From a checkpoint of a small sound classifier: trained on short read English sentences (LibriTTS-R), 26041 training examples.
Rows from block 12 of a small sound classifier, named by matrix and row number. Rows with one number belong to one neuron. Each number is 500 + 50 x the weight over its row's rms, rounded and kept within 0 to 999. All counts start at 0. Numbers have three digits each.
After each neuron's rows are labels from the 100 clips, of 14976, where the neuron reaches its highest value: "responds to" is what is common among them; "loudest" is the band of the loudest frequency at the time of the peak. Only what is clearly more common there than usual is listed. The data: short read English sentences (LibriTTS-R). In brackets: how many of the 100.
# fc1: MLP up (model.blocks.12.mlp.fc1.weight, 640x160), inputs 0-159
# fc2: MLP down (model.blocks.12.mlp.fc2.weight, 160x640, transposed), outputs 0-159

fc1.394:576486444515513498513431529520474498550400685449425557520442578510501549519514484534542585499500426457543460466493443521606562445474504490515518512484497436406567498481612473472563481425464522440510411536591424484666464637438486591504488474517485526511510487546469414499503535482448481509428531496469427508600535563424536551433483494553515499481605445474505487455516510498570468535498442506487478486486549522497501516528438468459466559454476501547478449507396433535524464527533486
fc2.394:614539463553375501431582540520582539567370526539431411497492499479461458475522501596572441475531452587446492577529541434501530568449592544495517507427521473549549519399489477582455467611508495440414497476415479442501500499562525563481519511522481521478419511563479468407517440503439499428483486410518583465498483527442513516512525515537558505555498467479518490476524513499593561465410598494474537480535473444499522472439498458588433538494468491525509622555468566495480489548565540
responds to: voice: female (100)
loudest: 250 to 500 Hz (33)

fc1.21:529454466549490513475455537500511403478536494466497487559547520488507451549314475567452524581497414464420479481528444482561466543519512444511528446561560508485519489494528602487517464447616510464428527545528483472519494525573546458619519487488544544499500442405480506449535525517487510499476572484490433536510439523551533419505596448448481468486507467473496447644509512464519599397525572517460535554445471568529550443448505562550439575540578593412513536420483462499519420580473451
fc2.21:535659535524548543569548492512526478562549455497527533477427432452530548434492486504478579492547547460497471471511574495475480489567410426462476433442430585469480566477568521523517547566550529547506516555449468513450593590470491591484544520546461411589435438524493504516573471436496523347473541453495512456527483462446479553486483514511523467449454467422562452440524518483516406561548566490513493468487442414498529523511542372483462511558448354521539510500533499443439546417533466
responds to: voice: female (100)
loudest: 250 to 500 Hz (53)

fc1.520:486547505501585518459526490444518470465605628523470551470527523499451494454493450534593559578554435516543484474438409510514462459590518472427520536473562436520492548500570522465462481543621477493475479576618401618464512645539572478431504460492529529488482541506486461492518450533349412475448529527478407510440527512537510520521538528491459454522624476472483459499493441508507471538493497511482476587506455503463539541486422427435519437461631491507502547549523486483467469454436450
fc2.520:534568519523387479498472522446527506544438547497516417449519511517528525484482427473546537497505471489539483565405426471532544516455453527519523433595425535536479510505577549558489465509504540519478431578592552581484534463561463471512508482634462521507516518486498494515640496552476560537458541609435444490529418392486586382560454433427554525458501449513486513529484484486437445553463510483509453528554516431528491504570570551586350480497484478494548583414421507540431481510469452
responds to: voice: female (99)
loudest: 250 to 500 Hz (64); 500 to 1000 Hz (30)

fc1.179:458497475430515495462519583509484577519564461498525480438488526509504561541478498513498448518531469453547538488549486533575401519516462520485412414621478472517534454455526620500548510534515486398466497491541585487517444437528556417528467499441468487490568532520476428486463466475469464525587497496548542492463405465654483582501427438465467531535507457513545455575509430526493364549523569524513532601480510513526463415433582577476503411459462584533496511481662547430479488467540487
fc2.179:586487477470464499547388525482533426545501456591522494616489520499538531480506575509442555469488501545442449527476497507528501535453495497514437578519545564473532577545566515504452502426516470422451517453481528412461506503441486456519446389493461505522578502561571496478521406521545516497489463492516475475564462477416549447568432379461429489483506400453512565438494560442508475515337611474467415518559560571539428532474561517479476574480485503541479439457440494547562447427406438
responds to: text has "you" (33)
loudest: 250 to 500 Hz (44)

fc1.547:503537453595674547531491532485564542458500588489434457531524494501454548489468585545524515485474455435479571409492540493407450547458471445529478492474407399501483478493585460483496505443523499504508561434480614472549646515447476607501485536494535438537528466496516483502519447474479534536613470463491451466438440452575509517508529534467480482530531449491451533603503550443510422531475473450581473439576423497492616436429445498461473513606448413484492571518485438488460481482531478
fc2.547:531442592405453454440545458491493490424569540581490588411407534556563517456460528517526636477506511504494570507445429589550529458546523601481508452402458450538477517489525510467581480429528452533493469513541434498511460535434561627459472444582487483541510467556553477400491489478459540583463432503513665501457516519457587525560574489535482434463505454443479533576510529492553555497530454544475538483514519512482591550498485516622545532470410489517502528505545519473485489472479551
responds to: the word "you" (39)
loudest: 250 to 500 Hz (69)

fc1.332:481427471643535466453606435541566468474574589480378478607450444548579499411483467567533561488579434487541378466491492491467463552482437513494573499535451480550480479570580573529482443571520467445441503486513529429377490490512430594518445397519594541458460522433510438491532549462542491538565453502502512496631486490483536491473483464504421484473507494494558535493481446577462484476508526563448523610503527440532520556509475480540448559548487486484467427485485539481504496440479515
fc2.332:453456486523441472589441530485542399576519480516555399476513571456537492440524563497535413438499588425507502506463570573403494472496553455465489513571576514443552513658471498485465471559525474495480487548449560469446537481496511568448471545448518480481445443590479532488516533551530539487562485564529508495498487476448528564462465477482429556433555545436346468536488377417475448493520503386409552439504521491520602488476421452506457469536465473461577535582470508460512463439479509
responds to: voice: male (92)
loudest: 250 to 500 Hz (34)

fc1.425:424484424452414504469475483544388471441476495533491497410501498491529552599448432441512432442504535516542499516550505546461537473510496463631523487520526461554458590433499484542372551506505518484461535409454461502447497436576532497400539528548415550410562469470548524508468424460479539536457574528506559553506583493534520581541620560479488497607531544555490541483453460480579481501546620404475533508527531479525533424476489558428461568473411574551442581485476469521499521504510473
fc2.425:508502490411506464401502592408478500517566529508496508480443467519528506530539469512441476450520528475460514482422561512518509486565524465528479602557484521475428476522456552555419508625503539436429513439493530474422389467422500550515491527511446454501494462418512430503498498526495503535600543555522356485526512566579557445580459562513543559386488531517523495479442462553574445418503480475486453520551519413542495443446435445587561598539461497416543435446468491489614595520513494
responds to: voice: female (83)
loudest: 250 to 500 Hz (30)

fc1.107:587456487492513466536429525538614483480533499460536390488480570439432463543409602514553533485436504511431566490542442508479585529509529491490518523497575465499508523500519558411561536476526548433409472453532459512474469497389526483393485557447434456511545526518525490532534534494408444464523532496506529521490579472477510582494430493366570476509468494477471522504526491487479427466368467530588488535522522522574519660504443441467495417526496509524591474431546520390487514468589429
fc2.107:517499432470425556416567454507529557515543549479580464624437485539508528393495484520513565578476518507475521485443566537506558520455522535528413558379479506492467502504474467481430499395482427496406444551463477563520526433397428507479580441519534546577532443477592518399515544471550473522532465482497448452531509493541529467457497527476501482495412538535552535528466569540503473374496539601553536495514517542418546476442504496435486348441530511591500487585527520448510555492418487
responds to: voice: male (100)
loudest: 250 to 500 Hz (49)

fc1.94:446508485563512411498361534472457494513578481468524409538449455486484528486502491486448484415497450496574501445437417529544499488490431482557442496523532459400523453528602559485473505557571609501520557429663463530557460466515511498497482509470494464535524487444481517471503501488496534531548461420458556491498489492581455483496536502524473457562523439523590471539532448590540533495467516553505457438456569505473553603508487416594450490591577484540370644584461517513446478440511536
fc2.94:497556574476618588542493472444561538437369514516532489459490552549498525529518553447549426559494435565485457451479488535562540560467476482490493483513506429427489527532510496419519551434495559530470572485534521595498500455548497428491574529583581538460473550551527478425646481437502516526477437415503404463478421465508535546619527467482563489451550494397545534482485536442544503493420548450488521503574557526518531598442524477384508502539513495521584493422493472507462580530556420
responds to: voice: female (99)
loudest: 250 to 500 Hz (64)

fc1.82:501466487611612598516506518469407553491569490460622486481404451424530499486478584505548563567470530525516550500479462464543495542524385440492520520507522480546511557517452466479506438507509530528476470461526468457500511536454559621495525452520481434414498483486514486549458523465514515538593456436479496591530516513542517473467517579533521524535419460464509450574458684573589481474462509510477593448457459450560547501414464542504498512475483399545443586465479511426483525518483363
fc2.82:456525477442618533446501494511481553454443523529384479544505388570528546431526374533487536523556474390483506414480478455482484517497493442526554433525502534520466555531510490551590545582548554424409518522515521583511524523577501499546516545465578642503495425455463438493432469422421445513473495580447625454523448594562533449423539480495600531462517430489566483506475508574477479480487511493405439584476505517437489542514543560549483513493479494500512571513493481572490437494553509
responds to: voice: female (99)
loudest: 250 to 500 Hz (72)

fc1.369:484480415448502657502519527443467490505555484441491457444518490552520415574542452578532534536476556482514427477440491601496523509525465507517538548480550417476475520447576442544585552461442542478479461521542499504482539593477481525429535489477465395527518559549444509504416541595518462497470441445676472584525529529507465484435543470536468602600421481483439532502469481474415478505469520457506468547444419613534509469498463456636517465466495432525528473557462475448458576501508483
fc2.369:624514454457489454555480574489439482411573424524507502594474518479458446467454563492472526500475558562545444524473485442448527536492492452512524384518572505474486566450460390559478475465462516497453508494459544426502489435479409536514468465556471518567439487523463452495393530544492640552527548578467635484568525528473511475553572431575419495466490445564484580543517524454517460536571484511441508475380483444489463522576562503492558505519547491536505570607497532550503504502544619
responds to: voice: male (100)
loudest: 250 to 500 Hz (39)

fc1.68:506605511433584490503521511521461439542538472491542466546635472396497493571495505487521575506441464554493488442465550502556610485387437482510408520500483426480447553492452450461432443585489486488516507502507521592585462668628535535500509598530531492422433452557502465522421563488444502460497481481497505501432596468551628522532478513474475522524493522496503446520420438459542543488462455565472491562502483567545491456526483482497455456514541588437470558473453512469469495433411493
fc2.68:462524441558574510585391485506513524471584520510472556485563423527417498492423480460443385477407599504594533493491526405599440608534505453512486469473590548448529456482488532508551497437484525525464525523360551565551582448520503584451474465490494474551506555433521423519450513481540549480448486455550584510463463522489601558477475453501566565456539431488506491517470481543576538563538441468466476562549499490529482523467447553388619508499495518501582504498459488441429536514553526
responds to: voice: female (99)
loudest: 250 to 500 Hz (48); 500 to 1000 Hz (28)

fc1.610:529573544478518502507450509558476478507457496505512588561497524505451435540483484503481483553398501450515499472606504573462666529516544458564500483457484489534412441536512442475502512491488410456432459436645490517460404502534657490501497477519528506468429423496493462568528433488522470493534506476484440508488527385521412467436530499510530508496446563471495414438514547482575411508476551490543618466578439417588505600558478563560489581501485475484512432573551477474544467457484502
fc2.610:492592560496496479436531366487539531522483579415401473536570490443505547494484439453561483572461487421463414535570485415421566535495472368575501480502454524479472469546536456590498474569487470521499527518537501434491446531574476543525498410478572571465483501552479428418513486567545539488500419387473536457492479535552484467493446436518488565529535518539496520491458554466484588504539511597494499473546505486536482563539455544409545563548528494588524513505426519668414536518479468
responds to: voice: male (86)
loudest: 250 to 500 Hz (31)

fc1.46:503424531504458568532568521458430578531581547495417406431453472519559505492444479651532498474436507487494458445522430491476528537559439519485438440489512474508453512479499454486544504422551497486503570462487502425529568545523450467531564463452421609566546563557526461425477539541526532545422449557644493565525462500505479491462406462538509460598472469440461549478506527515422496490522459552497523545636489516524490554536487532588445484386466450529422487445545507500489530607439433
fc2.46:579481490535488467570443500626490514495495563550440578506525557521549494531508374601444576518461556518559498564500520508514612516497478485520496517660409456540500521560531462545495461564492590412580465494582494474462534486530583619576463450511539491559528563557556536466555526484496501575541511448524516501504502482526506511587491482497496514522449415555468489505491534526524531418517532485406571397508462491513517526430495479489550527551519512543527666603454595524522530496487500
responds to: voice: male (89)
loudest: 250 to 500 Hz (52)

fc1.222:597545465478495594506537433477503502516467524518530406472469544448433557492559586528551534463529515554482541523490467499440467510489466522438522510541524398481439503487493524585432489464429463503535617530545539506547511484516496587514535486499528513451530531359449498478434432493455437619505539502550507593435469575498431454518549466521493523503551540435395500513488344622418493504553498477541574366513439538460492530461445512474490573439420495504530473448555447502527400454519461
fc2.222:492477490487434560541446486502513495535470460546508470487509537495530539532451489412485556514534469505433549523474500552398577409456464414531504438581436381508556541504538556328581492476523500491366428496484456529507396485487494480498439474496488492532585491454594503553535486494452565452643472516474484486546516475541425450608498555510567462501560441442490582576487458536506433475477521460554483441414493514484481529503432417439573532510501539567458462401482559496485436507577472
responds to: voice: male (97)
loudest: 250 to 500 Hz (41)

fc1.42:448488442516530547504588554463462541438587522529562381544547433491541434445460542560517526508575479366385479519402522543475476528438481528648478536455503456510504496460458602563500464555473562468509516564581468517467429445513456540524511481605422482547440566521498484426484531605522569479562512406457489414520625457490450503484507541462474458478429495520468490376504536525505459508465572501572490481522561527473452452511532460501557557480479466544450486533479494475481477551471404
fc2.42:538513449599517516434559479519504529565395429492444482481471570514532461515496458523509520544512538507586479502451507564482379604539554428478478501483539530399581567556585467506455491445422431511432502556518514497502548513499432587462558528490510658554488425548462464531435487567495478444451571561482495543515533517442397543537481469526504501544444418515484572483484478614552474490404541413525479443413496539542521453420502564591442517510479452512488412580478484456563516459517487
responds to: voice: female (96)
loudest: 4000 to 8000 Hz (47)

fc1.31:548495517536467580446471529454444490540522632494582441480499486422397487493452613501470492566470469541520486443463512488536549508446478597520427511501592417500517473430521552461476456578505528396555577513533519466420487556466420548459427393512554481479440470475550612524474541516629481470505576452472478550455503475438553429491520505420440441500491439475470495473485527503549556540454573575450510481529480524493388586541479499537493605469464469478385516466448541491561575501497497
fc2.31:439347430471481517585445530475523538561431589465552473501582456499479558576494451518446612498529442517434479539451494459398422500525558490545539475450468481506563500462499538521438471558456543442467499530489499553476501554443458460480457509448526497607539567581501461489411506538596644446550485492522437491506480602452548426543410531460573491447475543574534497508492507446434453488522513431430477486477441557489527488437463524473452539569490458457424518543410410527519574478531546
responds to: voice: female (84)
loudest: 4000 to 8000 Hz (26)

fc1.180:509417573548487546439474482467504524454558533509523398411496461543547503540481455521457509588533445492472492461539555515500480550414486547432457523504448550502575466517549575513407685546529515537547491435562565472532474487531528499437451586484460352517369538427514567555431517384477487536429467595496533463419537453595492533388474432552489449505495533536499459498513509517506492495580539486494439456616521485476532537518521503470488520536496480516415498552469536477497525485469410
fc2.180:580515479456482479397508403514438545532444420466571448489552467468492428495507429486475398477478531533486493613523424474481396490488484436527454490477503557568547476434519529462566451595512369526522477506440421466511498565513489573538512512493442522478553589542526529512470444458425538515513461549497617491565504546437533449474504449467469546537525473446468533524495470513559570473398393512418508521527565480510447618493448519523566550486510523542531548460612483510495409541533632
responds to: voice: male (88)
loudest: 250 to 500 Hz (34)

fc1.591:522521538464473511514458491539551471460450469465479449535439445521479543426489456524516564543570464522448504429518525516523487532388430520637428394618499478540479482495622547504506472427553499482433405482543432455551423561488598547492556491483484569494428454554480478564521559555610512484558517549559540571504523529461434559447516400424482443473507512437588577557513473500509477497510430468521535551454549495453581526525400510491524485410529417494478567595521552501486474531440441
fc2.591:431684413503492558480451535532417458560515613489503471533485553558564543451550448454507556595448532560476492497537440528441548509450492599505480517628516468437550420410530438579528522490548473485535499480545541521506443513514478413511475490468401416464500475463553525486524492446506472466475485467480484479461448514427448426518444467577507476525504502481489452476492468510435405586469431486467515560528556622481457515422532516483556432497605432507486476547488526561504507549440616
responds to: voice: male (95)
loudest: 250 to 500 Hz (29)

fc1.468:472610576473481504471440530526475535445565535485627454459525445440541531498464490564519504606563445446502491450497508472509472520486515456569421437469527533472488488440505436522518473413512435444540469563619646437483527526478565578541476462518461437494470561499452596452557496500498452509605407400533619484494573511491466424479520444500519447555524550447444527607516474506522512579562395458507414531484493513544549537509492448534451522518539556504482544517573423429453544531492487
fc2.468:470512523534414457465505461476560497474496521555533428448475405526491522494487372384492438476575581524529500444526464555477344420539498549481576462499480516558482585483447526482484501459441584512443519529447470576430563515528505514534500509485463460554472614526582503569546514544554552419485518445446462540567451541472443467467526433544542472395520492501546466565449519450510450471441536407482432557540625508550438472439491531488579537486387562447583531486498544500468487510481562
responds to: the word "you" (39)
loudest: 250 to 500 Hz (63)

fc1.85:543410469509605453593487501457481550477541577513494536478468488507486459493449543439462585514571434434545551501444500464465547565421403506630447500527553460524494536455480497608501486501454526507564621436462477515477471473549563550495480464492490454464561574491418471520495363528469482451538490491370592499474445539598461476542509455418538562450575448554443524498563562530439578503467473518557524463460428498458524556518417448548534453537521390507543468542475541569485528510500448
fc2.85:525489472498465437573533360551503511485536440361454495491471484531455494516551559597491534405471462494519455525572479429518420525521501504519414454548519445554480458478461469542533548506540482499535528505541471503453581555486491478521474470601526574603461490504516560517555485584508475656475496535438448468533571522478464499497541572603499612542519388445445446534597501468507469539566549507534470563532587496521456574469593477455488547465552492417459441614501469455466497492441522
responds to: voice: female (87)
loudest: 4000 to 8000 Hz (100)

fc1.60:467568485491481521501454460463547509431489475480541471429441484449421497605474464465490490441517475513473465548468488574475470511466567418494558503500572461459469502422578491589416463484560518516502419443459526441424430480504504517447566478586332479461570493499477526516450505571598605580560471541606483454545510630486501518500430470408526623487557503517495445421472457492468544515548481539506581562522452450485531464478433454567431491502521496460455462603543500582509458553509495
fc2.60:511400503449441448492507529504521511547339583458511523392434537509465485524563461537407567537496453476583485489492455457482492533527448484487538493470408503495450473459565497533479505399497485487483486441502482451494466536458541531451499531538594465526522495514416531533518492542578470589489520453503423538413426459503437501461578539535513549430489392451476568461500484465633525493573474521504375489523626456472580528492533469431486419407494498430484532588434488519562575488435555
responds to: voice: male (99)
loudest: 250 to 500 Hz (53)

fc1.533:663512504518478402482504552569532501523547491498471486441568540446555503591379553447578527462494501489552468446522430509563442441439398417493488419580487366430520526530492470434498470524470538487483517509553598465568435516538508535503546441482465596520500489515534451456443519555492541439423499469462459539603572511539458583434495467589497464558464406480474443527460529531418448558557495524466498502526497486446532488521485483514458562489572524513414543463505508490489566501359509
fc2.533:486597466510527462587563446552402542540501520561458455518478478461522526451463465486502653428449482490470526417580467459507595414523538488473556525493603478476504510481507469480444426487520509447460511564589491505457523490491530400442471506540527639529450538514554453441514460528490559482510511571533577448587460508506515483558533475464407540492528476624470582505528574555536474467495497437533463417462567501499634549407468508511434468480448467485512427585468504536413552449544539
responds to: voice: female (95)
loudest: 250 to 500 Hz (53); 500 to 1000 Hz (34)

fc1.590:461520631556545473512434489525617559457420466510500450499451528402475460505537526542424582484503499502548498520595568511526528492465461512473425484571523459526490400577545501510521392441488460452487504367508466475499519462603378463552491576478434543549441497537513603506466563469408535471491539569455512499464530464553521513408560551528545477479519509477434512606519495502436400502511456520520524555479449529498403473525463488516537559515537552496440429417506426479385541522439500
fc2.590:526477491562493516503419522480496433508507455507497647644488508511563514551475530526550378546570452559437519536459633548435470498480450511506450496454477554491437529642505519573441537408456515478420525558542499500451538564473479496519549581478489462458482558498564454440553521540484493494496559528447514484569519461441436490528448462527529472426463464454469492566513482475455517499517530501414488396514426485573453573612511533404446539419447473471487495422412528496534485406554446
responds to: voice: female (98); the word "you" (37)
loudest: 250 to 500 Hz (57)

fc1.431:458484488530468528479539527542494480473526514557488444399466552461498504429449453564501562531484431562500509488493504452540465474531437520507555565590488473501525514412482431417459488485523487463503388561504525435505625493427439539556485533532565492482389455506474542504478437551445502503416470465645641552596649531551520530534451486440531475480637563543567415442547466487504478483572534500528544481487463477487493484490419477585433469529514514441525527461540448483430513430570522
fc2.431:467569546485513513498494522493564480475451493483510530602556344512584410476451461536512505337517583472477496493561511488457585494510576528505505508457430484490599430528513626525369516458490481530478501429530546476402477528518567549579471419592603434551505409484473504537578526510558447444534494453546520458476522462464491485449568499457518479524463556414482511430478538552476518527501510439482472444495498500570560579577443415560517506467519455480467437548411464499497451512476450
responds to: voice: male (95)
loudest: 250 to 500 Hz (47)

fc1.543:492478492484442518484468528489486450455471512445450477435540511492485461420452484505482493467489615536496488489397581435556492463412524517535446485460438533480568469503474561522492519592477585440437475548644459505523532579432458462562495452542594592547454553521505563522486452505462555502503586528452512461566517503536507588508553496536506400525601521537541521518458464603543473511466468397468517456461543454541444435572436536515447580488553486392516495588405478507554567631532548
fc2.543:549464422541471582473420592530578472540509564498519511547509572541441519483510493450465503491502493478595476557433465455501505456530449457540514467495498479499413495488461429478501516468413504556417511462346465483544464496472487604494497517486369545491460569465514390463490458476460525515495466546501653514467429477502497526480586460444532486464491550491437543513521476508546480519474469675526514481569457447429533471467480591478404433465473540358521505492435434522423452488444488
responds to: voice: female (86)
loudest: 500 to 1000 Hz (41)

fc1.12:579497417553636498570463495518546549429517489462538444496540476500520480423565638500460548478531521534500556541472447484463475451572418528472457452568559437572473477508439441527499482483480474562484509463542452398476434516532543424560452467520457390522485501463487500495519491479479454524487513444417486494492561478445587635455545540551475549539492492472431383554539525457524390474508545463437503540586505599490566562523456542553481522504578480503454586459556427454417503548578541
fc2.12:492583476450580495579507515643505526499544418566492454462527362496487514539522463421481518473479429438539432384500597411487475531522567551596531530493547486432525585587479506452527474460472498423460547520529511465458486556549501542461494457447513435434494490580530495453410504512535571551494467463440518526555475463549421594553517397541525512451444484529498510467452441487553428593559533447581534442517419412427501556511513522543494515576491494471483453607448516518503547534514468
responds to: voice: female (99)
loudest: 250 to 500 Hz (91)

fc1.162:472503449525520533556512489536478441456530428446512471475543510496555461470510471461504551467471535461492403499684458555528535463486549534492523457490525552417527529445530524454511513525514494378510583494614551571523512440497439513448458507547481555526425480525449643443455484471390490493534468449539566495457422509568533430447449494491509577490444432455479520471554443525536436483607509422472657493521542563438525463576523395552442569580488524554473551481510504478535541471536462
fc2.162:565438622467539522552428517512607465506514612512484504522425551519505527436450600492476449415519551512499536467490538543474443568550547485472552572493430507522450578517476468505478517377491538481409504566525484544508463577534411586491466472440472468461454544510573475513545536487463512354487508559450490538526443498449464517559470534574413546480427533411433400425528539547598443500440482430513495497453463423497511564478490410567503508554541535488581507524543509416517524526454553
responds to: voice: female (96)
loudest: 4000 to 8000 Hz (35); 2000 to 4000 Hz (31)