A small sound classifier, trained from scratch: 11500 steps, held-out accuracy 97%.
Rows from block 13 of a small sound classifier, named by matrix and row number. Rows with one number belong to one neuron. Each number is 128 + 24 x the weight over its row's rms, rounded and kept within 0 to 255. All counts start at 0. Numbers have three digits each.
After each neuron's rows are labels from the 100 clips, of 14976, where the neuron reaches its highest value: "responds to" is what is common among them. Only what is clearly more common there than usual is listed. The data: short read English sentences (LibriTTS-R).
# fc1: MLP up (model.blocks.13.mlp.fc1.weight, 640x160), inputs 0-79
# fc2: MLP down (model.blocks.13.mlp.fc2.weight, 160x640, transposed), outputs 0-79

fc1.15:105105139136134130154095104107138111187121147082151074109125117109138106147122135156152140127106147095128159134155161099123165108142127111138066135133144137097122118111087141097141109121091152174130122105158113094101119078129152162142137109
fc2.15:103136125125104122127125088123152142131126123135148140102141170105141104159123116142155165117132116177151129133131099130102095166105123117132137141077127137173152141155098163121094128087163121134132122145165155096130145114139127143121126118
responds to: the word "you"

fc1.603:142127163125123140129102119133114145128124115067148110133144171199126163122121114139143178075135151118135087127137146127136120139096140093106207100143110080142142108123155126128114106149137111100133104141148085098081120123075146154136110165
fc2.603:100097124118113117159143174160158105129115115151124127132138102117126120143136135078158120105112120118112126136076147161171138136115115086096142139120136142166147144106180060125132155172138154151136102082132129171113117155130124114136140149
responds to: voice: male

fc1.58:130129149133078090144139143129132149055155109094091138155127132106097128122119156134150109129161111136124121091142140135155104126135089134141147062120151125148112108118136169120116165122126135100123127126072135117099115169129126131116173144
fc2.58:149138118151088109120130099153120150104134134144115107090127145109093123170158088157140134130095137150086116156101143108098112082154122149095125108105079117161134132114121088127185142125130149137146140111127108100165157127145130149161125119
responds to: voice: female

fc1.304:151132075124148099111064128120131097111138098090107125130124120153124113139063146150126088176092103094116143104135084118138136084150150127132154123111134132127107148166130089109103114153124142133117091147189134122137143142142122156126152118
fc2.304:119131104130117106119134113091151149119119124157136106131144130155140131076131159096150122138112142184103116129106117177139113137131133136113145114129074144079160114157153143174110137102093159120146130115133111101125180103124141144112144128
responds to: the word "he"

fc1.442:148129115105111111102119121104118151121119101119117120159131085129087115121132114147082116139096112165094153133119101151110109143120086121130157136133110140151137135142116134206122149140089108115099091107136106107125110116158072143138129140
fc2.442:103104098134150170137138159131093095136153119105163145157092105143143139159119147159114139129092134140112129128114118123112127110144157149151142140112090132170133143153116087165117138121081157150152124076109117121107162125129088126149177141
responds to: voice: male

fc1.244:170111134093131134135106139160125164137117132138135143120085153159123094169103121116155103184175109137125103127122158127146123120122100139149122114129109128087135088151117095156194087161095094131076139109187164130112125147157164166090123124
fc2.244:134131139125133129131098073162153131144092150146133112086129193100106124115128139125130123116165127119146138117133136136124108117116142143137145150108117147092145144110159153131132094101173093115151092138149109142121168130119161135123136134
responds to: voice: female

fc1.408:137111105160195145147138116137163135141154149123124138124156161127113143154099114108131167098130114134120166072118126132156127149136078109134189135103118107128139116134156138147131090105111101120108110142094186102147149131110158128133123157
fc2.408:142158132092099105134108109117115151151139139154136144116125164132110153104088142146096154126162137121152163090138119155113140152163116139131150171133108136140160159115158103132143136114145132103114116151094138119118142130147103230106108151
responds to: voice: female; the word "you"

fc1.99:133152143113111172121162139118102150063119119137107081158119094151112102145089098137150106150114071138123091136104128153082158122129149128144128123143204150106131108117143147143128158125154103135121131128163161130096164146133132118119151108
fc2.99:114165149158152106122127126185146118105127153114116121165090127127104091122135086102131119125108170118101141127161107125095136111161122076118118147119083105091128133146092114097135108109127126147114132101119173130140121172132162139130132130
responds to: voice: female

fc1.344:116164109114122135102130112109132147110145135110121192109132141145165131145164179158101159144127120120082120099095104177088146095088125129126144144163145123142135145126141124132128141114139188142129134139143133057143137137129154127135114158
fc2.344:133087155114120139156110121099133160148114114127140103144061149115107107107143113070132130124132149129133144119118115151170132117098113197156149179148180098094120169121109093146124155126165110129099124139130115127135107101141130090155099143
responds to: voice: male

fc1.207:152152180146144158134132147106099125096120137123140165103146142098104115153101166156134163128139107145141116126109144182116116073126144153103149070164097118127143146109110134129168150138147095109146104100153083079093144123133157104136103139
fc2.207:182148147117160112112134097151115126152147105144168091118132095134103153140139146096134134110123129175159108109120125138136145130114144121125138163153132119127113148141133107124138135104119079093140117114153137132113098148107149172094115137
responds to: voice: male

fc1.487:181155109127152132148134111143110134104131129114139076178112109141155128092134146136155092071126088110158082110124159152131129079135106150136151116129134122115124135130165127187132155117124128101132073162098124149112099084122140141096117142
fc2.487:093103132116123129100119071160124126148137128096132123108088148108117109144138126090100085132108128110127122146087145125105160108120092134147121140182130141117116167109128122093212125080107130112140138093124119132132148126109141070131138122
responds to: voice: male

fc1.62:155121093165144130125076138126138141083127145115131160141106125137153122103090124152129115121152092135138135110107150120121098121126106098098115112113103142087121091160171137156160155142131121095079121104134098103107077149151131128139135178
fc2.62:136164123114128120105113110170114139122150133163109165123097137135129095099166104125130135166102143114150137127118101083123088136101088155155159134127121108108155109093147153133141090124125119149105104131135181134116159149145126152109132185
responds to: voice: female

fc1.415:084136097100110117126111098144119103087185099115093074113132094111162108120113149117110126133126152131156097123125154156123105148146129140133132112184132136152120078137144143058186119130157163141137156161161127142135142105151159158146103150
fc2.415:137146109148150125130122135176158195123123136112108132182173102149137087122131119123115116153170128118140163128102141098124117083117140105118120111137101132108144129113127097144129159118157139095161113105132122128124108123116102069119110139
responds to: voice: male

fc1.589:157146171123138156142128106112118128100154129131111108122114089158127148114113159166143154137143133146089115155127120133167117113124111118121125118119088107087118142209132160182135131155192142108121102115158108126150140154128068140136116163
fc2.589:117117121111080147145162064151146137162116121081117147091152098113117123133100165139122169134166128121116142150118153087116146136130113171135155124113125142118119106143127161130125114162173150154121107123098155111112105078129151159107066166
responds to: voice: female

fc1.305:127121146153111123141148125138127099164170135141111103150107113161170174096114123127177152136121148154104081120127141110091105106137136141166172107159173088132153157128098138127114122092126159073097091109141133088123154160146122125132136130
fc2.305:075153122122126099116165118111133118107152141106169150126169110133112100134160167139118134161157089158132107112107098132109141120108109154109118127109118132101150134137121105084057126176153122136133155147113124096148116098152109202139106152
responds to: voice: female

fc1.302:152086117113129124125138145124135125081138143145139115153099096126130130164189123126121148118132130102132093122145113124107127141108114167080137128220111145187123102098174123128128171138108134099122117137097140114122117138172147139126154087
fc2.302:131127122120174144100119143134159138150117118137146150134101097134135137099141118153124091130130146154137139124157119157142144125113161095156161106159163087195112136158124157124118115181113129124119130126140127136130098141117148171166129153
responds to: voice: male

fc1.328:140119128165095111141161131145105098172123112090128139119134129108196082147103152129142134113129169128088090153115134074092120085111121120138167147111145142144137097150140074140127157116140128174114072142159097109093141131121174181144113149
fc2.328:126124119152149141125164151105108093114119124098115152142155160148090133114144115141136107087128137154140135114104092152108126133095091196149128118136154141151142095148157133119106136099103123112110125166134119135167072147136147076141124104
responds to: voice: male

fc1.221:109102099127175104123127124050115151105151134133138117140127148162148156108102130129109139144147138132122082174140104123105148116114091134155124107126132144124130114136138142137117085164136141126084084110132129152096149154174143138106102145
fc2.221:128164147120145122160127098175165096115099177097105154150147131153132090161115162135154120127075185115141137117114120120104107115134107142151134211141119114120088104125119060091117133099143126149091120132124123156097172155142118117096123150
responds to: voice: female

fc1.187:097122127130163185151129093131146139099100179135085147110108115109109078136142130151145161083138135077138135135106142107115128107137095114097113122149181148124085143157103156167134121140094120134096087088105113071138131120125158150110155188
fc2.187:139155112138128095140151163126119169178129149080149140125164134140129130118097102091155125154128120144136151108120123110112146094133156111105166109130125154125127133106154141132171129148131116106125174109135136145136156125173132163126136106
responds to: the word "you"

fc1.18:098126072162136145146086168100144106114070160114122154109104103110120112129087098121118116159110125109166116171146149136118134134099159130125159076135143131125123147129129164108104115126108076111111122141165119089155175112156168141123093091
fc2.18:154125111135094135114148159146126109101137120147098119132114137138091124113147105137124127092107151159128114110114124094122151125141159130167147200120139127082123110110120095110103157154073125118125144190150078135122124128120108155147158115
responds to: voice: female